Weights of a small CTC audio transcriber: 14500 steps.
Rows from block 2 of a small CTC audio transcriber, named by matrix and row number. Rows with one number belong to one neuron. Each number is 128 + 32 x the weight over its row's rms, rounded and kept within 0 to 255. All counts start at 0. After the name is the row's rms in percent of the matrix's.
After each neuron's rows are labels from the 100 clips, of 14976, where the neuron reaches its highest value: "loudest band" is the band of the loudest frequency at the time of the peak; "responds to" is what is common among them. Only what is clearly more common there than usual is listed. The data: short read English sentences (LibriTTS-R).
# fc1: second MLP up (model.blocks.2.mlp.fc1.weight, 1536x256), inputs 0-255
# fc2: second MLP down (model.blocks.2.mlp.fc2.weight, 256x1536, transposed), outputs 0-255

fc1.643 103 [117 115 166 123 116 165 101 158 156 101 139  72 146 182 120  74  77 102 132 105 164 146 148 121 183  69  74 131 114 144 130 147 209 123 145 183  72 123 173 157 178 119 159 159 142 135 151 148 173  87 164 119 144 158  87 146 180  94 114  90  32  80 163  96  91 144 137 134 138 143  93 158 154  80 106 164 106 132 153 118 154 118 141 108  96 146 144 134 143 127 128 151 167  77 139 118 150 117 136 110 109  78 103 164 126 143 138 121 120 122 188 174 116 137 167 167 148 101 157  97 169 175 192 120 123 127 150  57 158 121 129 105  95 152 142 126 106  98 106  95 152 177 154  98  95 141 125 114 118  99 107  90  65 100 113 144 173 125 112 112 118 134 103 141 167 122 202  93 155 118 152 124 151 151 153 114 159 160 147 144  99 107  85 153 121 146 129 139 121 146  61 140 126  29 105 188 122 168 151 158 135  76  67 200 102 187 111 148 129 120 159 144 166 173 136 161 117 107 137  88 108  89 197 162 175  97 164 178 119 141 174 142  90  93  96 103 109 108 113  72  78 108 149  93 120 125  74 100  65 113 118 107 137 130 160  83]
fc2.643 102 [141  77 125 106  94 141  95 113 104 112 155 141 155 138 106 131 179 130 112 101 133 156 135 133 145  80 163 120 151 144  97 109 144 174 102  87 127 183 168 112 147 146 155 130 155 108 125  90 137 128 114  84 194 157 114 105 154 128 146 119 101 107  89 153 151 106 187 128 103  65 122  99 141 164  38 121 159 130 121 153 103 159  62 117 116  95 149 128 172 125 137 142 115  87 130  78 124 145  64 197 115 181 140 142 133 112 172 106 114 140 109  74 118 120 101 142 126 115 100 142 113 132 172 155 144  71 143 136 170  65 153 111 135  98 148  91 111 157 105  74  91 150 140 149 124 111 115 164 115 112 162 125 109 150 175 125 130 141 157 103 138 130  99  71 101 129 103 117 104 127 106  89  88 166 181 140 152 174 188 144 164 205 192  79 127 105 148 109 149 183  64 141  73 166 133 173 136 153 106 132 105  62 133 124  93  79 142  93 147 101 168  71 110 126 125  67 153  82 116 139 115 132 176  30 109 130 151 203 160 152 133 110 122 180  34  75 152 173 116 104 176 126  64 166  97 148 135 154 172 123 147 138  88 161 162 125]
loudest band: 250 to 500 Hz
responds to: the word "what"; the word "is"

fc1.656 109 [136 143 131  64 143 150 144 206 181 146  67 167 163 134  78 111 112 130 156 145 135  64 102 138 176  78 107 147 170 133 142 113 128 117 146 179 112 134 125 170 182 128 131 187 170 142 194 152 132 131 163 175 130 132 107  96 160 134 197 119 135 125  86  81 131 129 135 114 131 133 157 140 164 129 131 169  64 178 190 127 190 171 129  83 155 127 157 166 153 172 137 128 149 135 169 116 159  86 116 105 140 187 134 103 137 157  94 135  99 161 165 149 119 140  79 131 145 107 148  87 118 195 116 119 135 102 131 125 202 157 142 133 191 127 168 105 114 146 153 109  83  75 177 226 153 143 150  85 102 136 144  71  97 102 131 116 105 154 132 152 153  73 125 149 155 116  72 166 137 166  98 105  88  99 141 100 131 127 134 176  93 109 144 183 144 105 185  78 140  73 138 130 101 158 143  86 192 136 168 101 114 131 111  73 124 120 133 167  95 161 114 146 105  26 146 147  88 159 120 140 131 136 174 116 166  98 116 163  92 110 153 149  87 139  81  80 135 176 119 100 144 135 154 129 136  94 155 117 152 125 103  80 106  76 154 111]
fc2.656 105 [ 62 134 117 163 100 166 187 132 157  73 122  86 144 122 124  84 170 165 152 196 141 120 101 106 141 108  91 128 102 133  82 110 141  81 117 122 104 203  91 128 186 120 111 124  89 105 129  84 135 113 126 145 117 106 158 123 166 104 159 184 109 136 104  87  94 160 185 141 147  94 109  43 113  40 111  87 109 141 140 146 110 112 146  82 143 166  95  80  96 141 144  90 175 192 108 116 197 154 127 106 120 104 107 146  86 138 170 118 136 123 110 108 181 210 173  99 129 189  74 130 146  90 120  95 130 156 175 166 141 111 135 119 121 152 149  84 104 208 118  65 140  84 105 103 131 177 169 137 129 146 169 128 135 163 124 155 146 126  88 179 161 160 116 147 137 125  98 126 179 128  88  94 208 163 116 109 119 116 108  90 178 112  93 118 111 148 136 199 149 123 106 128 130 178 206 129  93 116 103 164 173 162 169 155 129 128 108  91 125 101 118 155  98 121 195 132 101 131 190 150 124  96 120 101 111 154 163 123 159 163 157 180 141 142 161 139 100 102 138 142  87  84 132 151 161 166 154 166 117 126 112 108 142 118 179 141]
loudest band: 250 to 500 Hz
responds to: the word "little"; the word "a"

fc1.217 114 [157 117  70 141 172 174  89 205 123  87 197 128 146  95 140  85 114 185 187  83 150 202 111 135 118 153 109 160 154 150 108 156 195 182 131  53 123 134  78  99  86  88 143 159 137 116 116 175 150 129 136  80 152 163 104 186 150 118 146 141 134 114 135 141 151 182 143  91 139 172  74 131  81 150 190 182  89  59 101 102 114 128 104 113 132 131 184 173 196 101 171 120 147 113 143 119 137 160 102 162 152 118  88 134 112  98 109 127 126 142 157 141 147 105 129 133  54 102 106 113 124 115  85 115 105 146 129 189 124 179 139 100 134 161 119 124 157 140 146 163  99 173 169 134 132 115 114 167 158 102 133 130 112 105 192 168 128 132  54 123 130 154 148 132 226 134  95 120 126  76 129  96 117 103  77 122  93 125 146 144 136  82  86 132 132  96 121 109 151  65  96 109 167 138 140 174 124 123 145 136  88 132 182 132 160 153 110  84 136 115 200 156  82 160 130 176 118 140 119 110 140  67 165 160 120 138 138 147 159 138 170 148 121 111 132 159 113 156  96 162 163 106 146 129 102 135 148 191 117 146  89 185 102 196 158  88]
fc2.217 106 [116 129  95 155 151 145 154  50  97 144 135 133 163  99  86 104 114  90 166 121 155  99  90 166 160 158 128  78  66 143 146  97 122 155 137 147 162  93  96 146 131 142  49 109  82 136 182  72 137 106 103 122 155  74 129  86 142  99 127 108  61 123 136 172 131 142 119  96 138 115 190  63 155 116 131 131 100 120 187  84  54 101 171 161 109 160 120 163  97 132 133  61 167 141 119 150 139 133 108  77 131  86 177 159 117 164 178 120 158 128 137 117 183 110 145 140 134 144  67 163 101 138 165 149 134 114 138 118 214 159 141 110 140 133 146 136 105 149  99 123 101 173 151 126 130  92  38 165 154 182  99  65 127 156  92 112  75 100 164  93  78 120 152 124 115 157 150 187 138 155 162 113 179 135 177 114 122 127 119 142 110  59 145 119 102 155 193 112 148 117 170 152 143 112 101 157 113 105 127 182  63 111 155 176 133 134 110  69 152 138 168 149 128  82 127 110 134 140 165 176  92 165 169 116 114 130 102 105 157  62  98 148 155 144 121 176 108 134  99 171 184 144  80 111 111 130 191 118 149 136 117  86  73 129 145 151]
loudest band: 250 to 500 Hz
responds to: the word "of"; the word "a"

fc1.458 095 [110 153 175  86 140  78 182 111 199 123 130 146 161 116 115  57 105 116 120 124 106  98 111 134 108 104 123 115 120 118 143  99  50 126 118 148 187 125 140 137 115 102 156 153  89 138 119 125 136  87 117 121  92 133 120 190 141  99  99 126 181 116 113 101 208 159 155  93 188 143 188 172  97 154 161 109  78 118 139  77 161 128 149 138 174  88 187 136 100 213  82  98 147 151 128 168 178 170 150 143 156 148 107  90 194 143 124  89 102 113 129  94 106 131 128 172  97 170 156 166  88 153 106 219 136  83  87 154 113 161 151 172 112 117 121  80 196 145 108  82 142 132 145 130  59  88 115  94 101 117  92 198 112  97 137  90 145 152 122 151  78 167 113 157 122  94 158 148 120 120 162  91 145 120 172 114 129 171 159  86 108 185 196 187 134 159 143 129  94 121 127 159 124 161 131 147 116 177 108 137  72  83  89 175 111 140 119 119 112  74  88 194 131 111 136 162 144 128 115 145 113 121 161  95 137 138 106 167 131 168 211  97 149 101 132 170 100 113 125 109 137 104 148 137 158 129 130 113 150 155 176 107 138 102 140  78]
fc2.458 100 [144 105 167 133 147 111 106 129 162  98 177 135 138 100 128 134 173 157  89 151 138 211  92 140 143 102 144 155 112  82 239 135  87 115 157 143 129 155  65 139  74 105  92 135 126 185 140 136  93 142  89 110  99 117 170 160  72 100  89 139 158  90 104  63 157 195  99 127 122  64 129  88 194 128  99  65  92 209  95 118  88 117 152 192 135 160 105 189 168 132 125  91  82 167 146 124 199 170 115 108  98  83 144 105 111 135 133 138 169 150  97 168 175 165 111 162 124 157 126 119 118 122 112 140 111  98 188 137 194 111 125  58  97 126 147 145 176 118  89 137 119 116 129 171 139 130 140  76 107 165 162 110 147 125 114 131 174 145 119 122  63 138 115 120 113  99 115 116 152  61 137 149 169 150  73 145 144 112 159 127  98 107  86 158 151 100 172  92 115  73 139 136 119 131 137  71 183  66 151 130 133 108  94 126 116 148 113 143 127 154 136  71 130 119 116  73 126 103 124  79 114  59 131  84 157 155 111 150 139 103 119 130 114  85 162  84 123 135 156 149 177 136  84 102 109 153 140 109 140 170 158  78 158 103 109 115]
loudest band: 250 to 500 Hz
responds to: the word "think"; the word "i"; the word "you"

fc1.473 092 [ 99 121 139 100 187 100 155 201 108 153 129  68 126 130 149 162 190 202  80  91 164 191 176 154 168 208 197 105 160 115 147 158 123  82 199 134 167 149  87 165 177 136 129 163 111 154 107 125 112  86 129  98 188  87 152 107 133 141 127 130 153 200 142 117 112 122 131 107 116 162 124 177 105 111 139 143 119 118 147 120 139  91 163 170 127  96  90 139 134  85  99 142 141 128 138 144 119  81  81 140 163 109  29 130 122 136 126 155 118 133 166 106 133 127 187 145 168  49  81 138 131 159 158 189  86  69 177 122 107  96  93 155  53 128 150 107 176 120 120 164  75 161  94 125 124 162 133 117 132 126  93 119 101 142 110 165 103 131 126 166 140 136 163 105 106 142 159 165 209 147 101 106 123 117 144 110 182 177  74 123 127 149 133 140 127 118 136 128 147 125 125 100 105 145 127 132 146 168 129 114  78 167 120 102 119  76 102 116 109 125 180 168 142  75  77 132 137 209 137 161 153  93 159  48  89 151 122 187 125 139 123 116 156 173  64 123 165 127 144 121 105 110 156 114 120 128 138  99 135 137 129 152 161 119 181 108]
fc2.473 096 [123 114 158 140 109 107 157 122  97 118 118 131 120 145  62 144 176 130  63 121 165 175  96 134  98  80 119 125 106 137 137 130 132 107 127 147 151  93  95 179  99 124 118 156  90  52 146 139 154  88 111 128 139 153  82 149 115  91 127 101 161 100 165 140 148 122 137  72 146  80 112 117 133 174  73 161 135 138 113 154  87 153 150 144 171  87 128 144 150  90 141 137 133 117 133 119 103 132 146  58 168 152 139 129 168 144 124 145 110  84 143 113 109 130 112 139 144 104 161 100 171 110 146 135 135 102 161 122 148 144 124 130 137 103 132 100  71  68 158  70 171 133 113 151 179 122  96 125 159 199 152  44 120 129 127 188  93  62 118 126 194 117 133 149 130 102  92 170 168 145  97 148 102 133 103 178  93 161  97  51 199 101  77  98 136 138  89 132 182 104 181  56 158 179 126 164 143  91 108 154  88 134 162 111 120 135 169 121  63 153 102  64  97 167 107 172 137 153 155 161 157  75  67 109 144 101 167  99 137 116  94  76  68  94 145 160 134 177 127 170  98 128 153 134  65  55  92 126 115 189 139 114 157 110  79 171]
loudest band: 2000 to 4000 Hz
responds to: the word "she"

fc1.403 092 [125  95 129 121 101 138 172 144 153 106 119 147 204 138 140 146  84  65 164 134 115 149 206 115 125 134  91 112 182  93 147  53 110  68 132 139 139 124  68 194 117  98 134 126 100 105 163 141 146 157 108 145  78 179 110 192 139 134 139 175 110 175 170 126  89 168 184 150 132 149 129 131 166 127 116 128 121 136  86 108 149 141 125 149 121 117  71  99 151 140 149 125 131 200 155 151 131 161 107 174 104 183  99  91 143 112 189 143 112 142  86 138 127 140  97 127  87 174 173 153 127 138 115 112 168 101  70 153 120  69 106 154  96 111 123  98 138 165 134  72 119 145 160 143 132 111 172 130 128 106 144 130 124 118 149  93 187 181 165 180  89 131 157 180 161 163 183 144  86  61 151 142 141 179 164 118  80 118 125  99 167 131  79 174 150 104  91 161 151 210 158 179  84 138  62 154 149 135 146 168 130  95 186 152 144 107 128 146 141 144  53 168 114 127 117 116 143 162 127 121 133 112 172 149 125  84 154 182  32 133  78 122 126 147 154 140 104 160  71 138 137 121 191 141 149 117  84 135 149 145 141 142 168 154 138 120]
fc2.403 100 [162 169 157 102 130 107  84 121 146  95 129 119 175 104 143 134 181 143  91 154 131 167 119 115 108 113 103 154 132 113 123 168 138  67 156 139 141 147  96 128 147 142 142 111 156 179 147  88 126 168 157 224 136 195 145 167  72 133  97 119 107 130 109  91 207  90 225 155 152  79  79 115 149  65 160  64 115 111 148 159 132 155 122 142 143 138 102 138 123 149 121 116  93 143 160 108 184 115 132 107 145  82  98 148  81 147 128  54  86 100 139  56 140 102 133 183 143  96 185 183 125 127  99 123 109  77 178 162 144 127 155 122 120 130 180 122 148  87 100 141 155 154 140 139 106 157 146 141 186 122 178 120 125 104 170 134  55 186  56 152  97  93 164 113  96 129 107 113 130  92 109  73 142 155 127  95 175  91 111  85  79 108 112 131 151 107 142 178 111 137  67 142 171 146 215 111  62 176 167 139 103  99 161 143 126  89 170 141 127 128 124  97  82 140 160 119 125 119  72 119 165 104 133  75 162 158 111 139 113 118  95 134 129 163 142 110 118 110 129 162 142 115 118 177 133 177  93 176 117 106 139 159 143 140 108  74]
loudest band: 250 to 500 Hz; 500 to 1000 Hz
responds to: the word "for"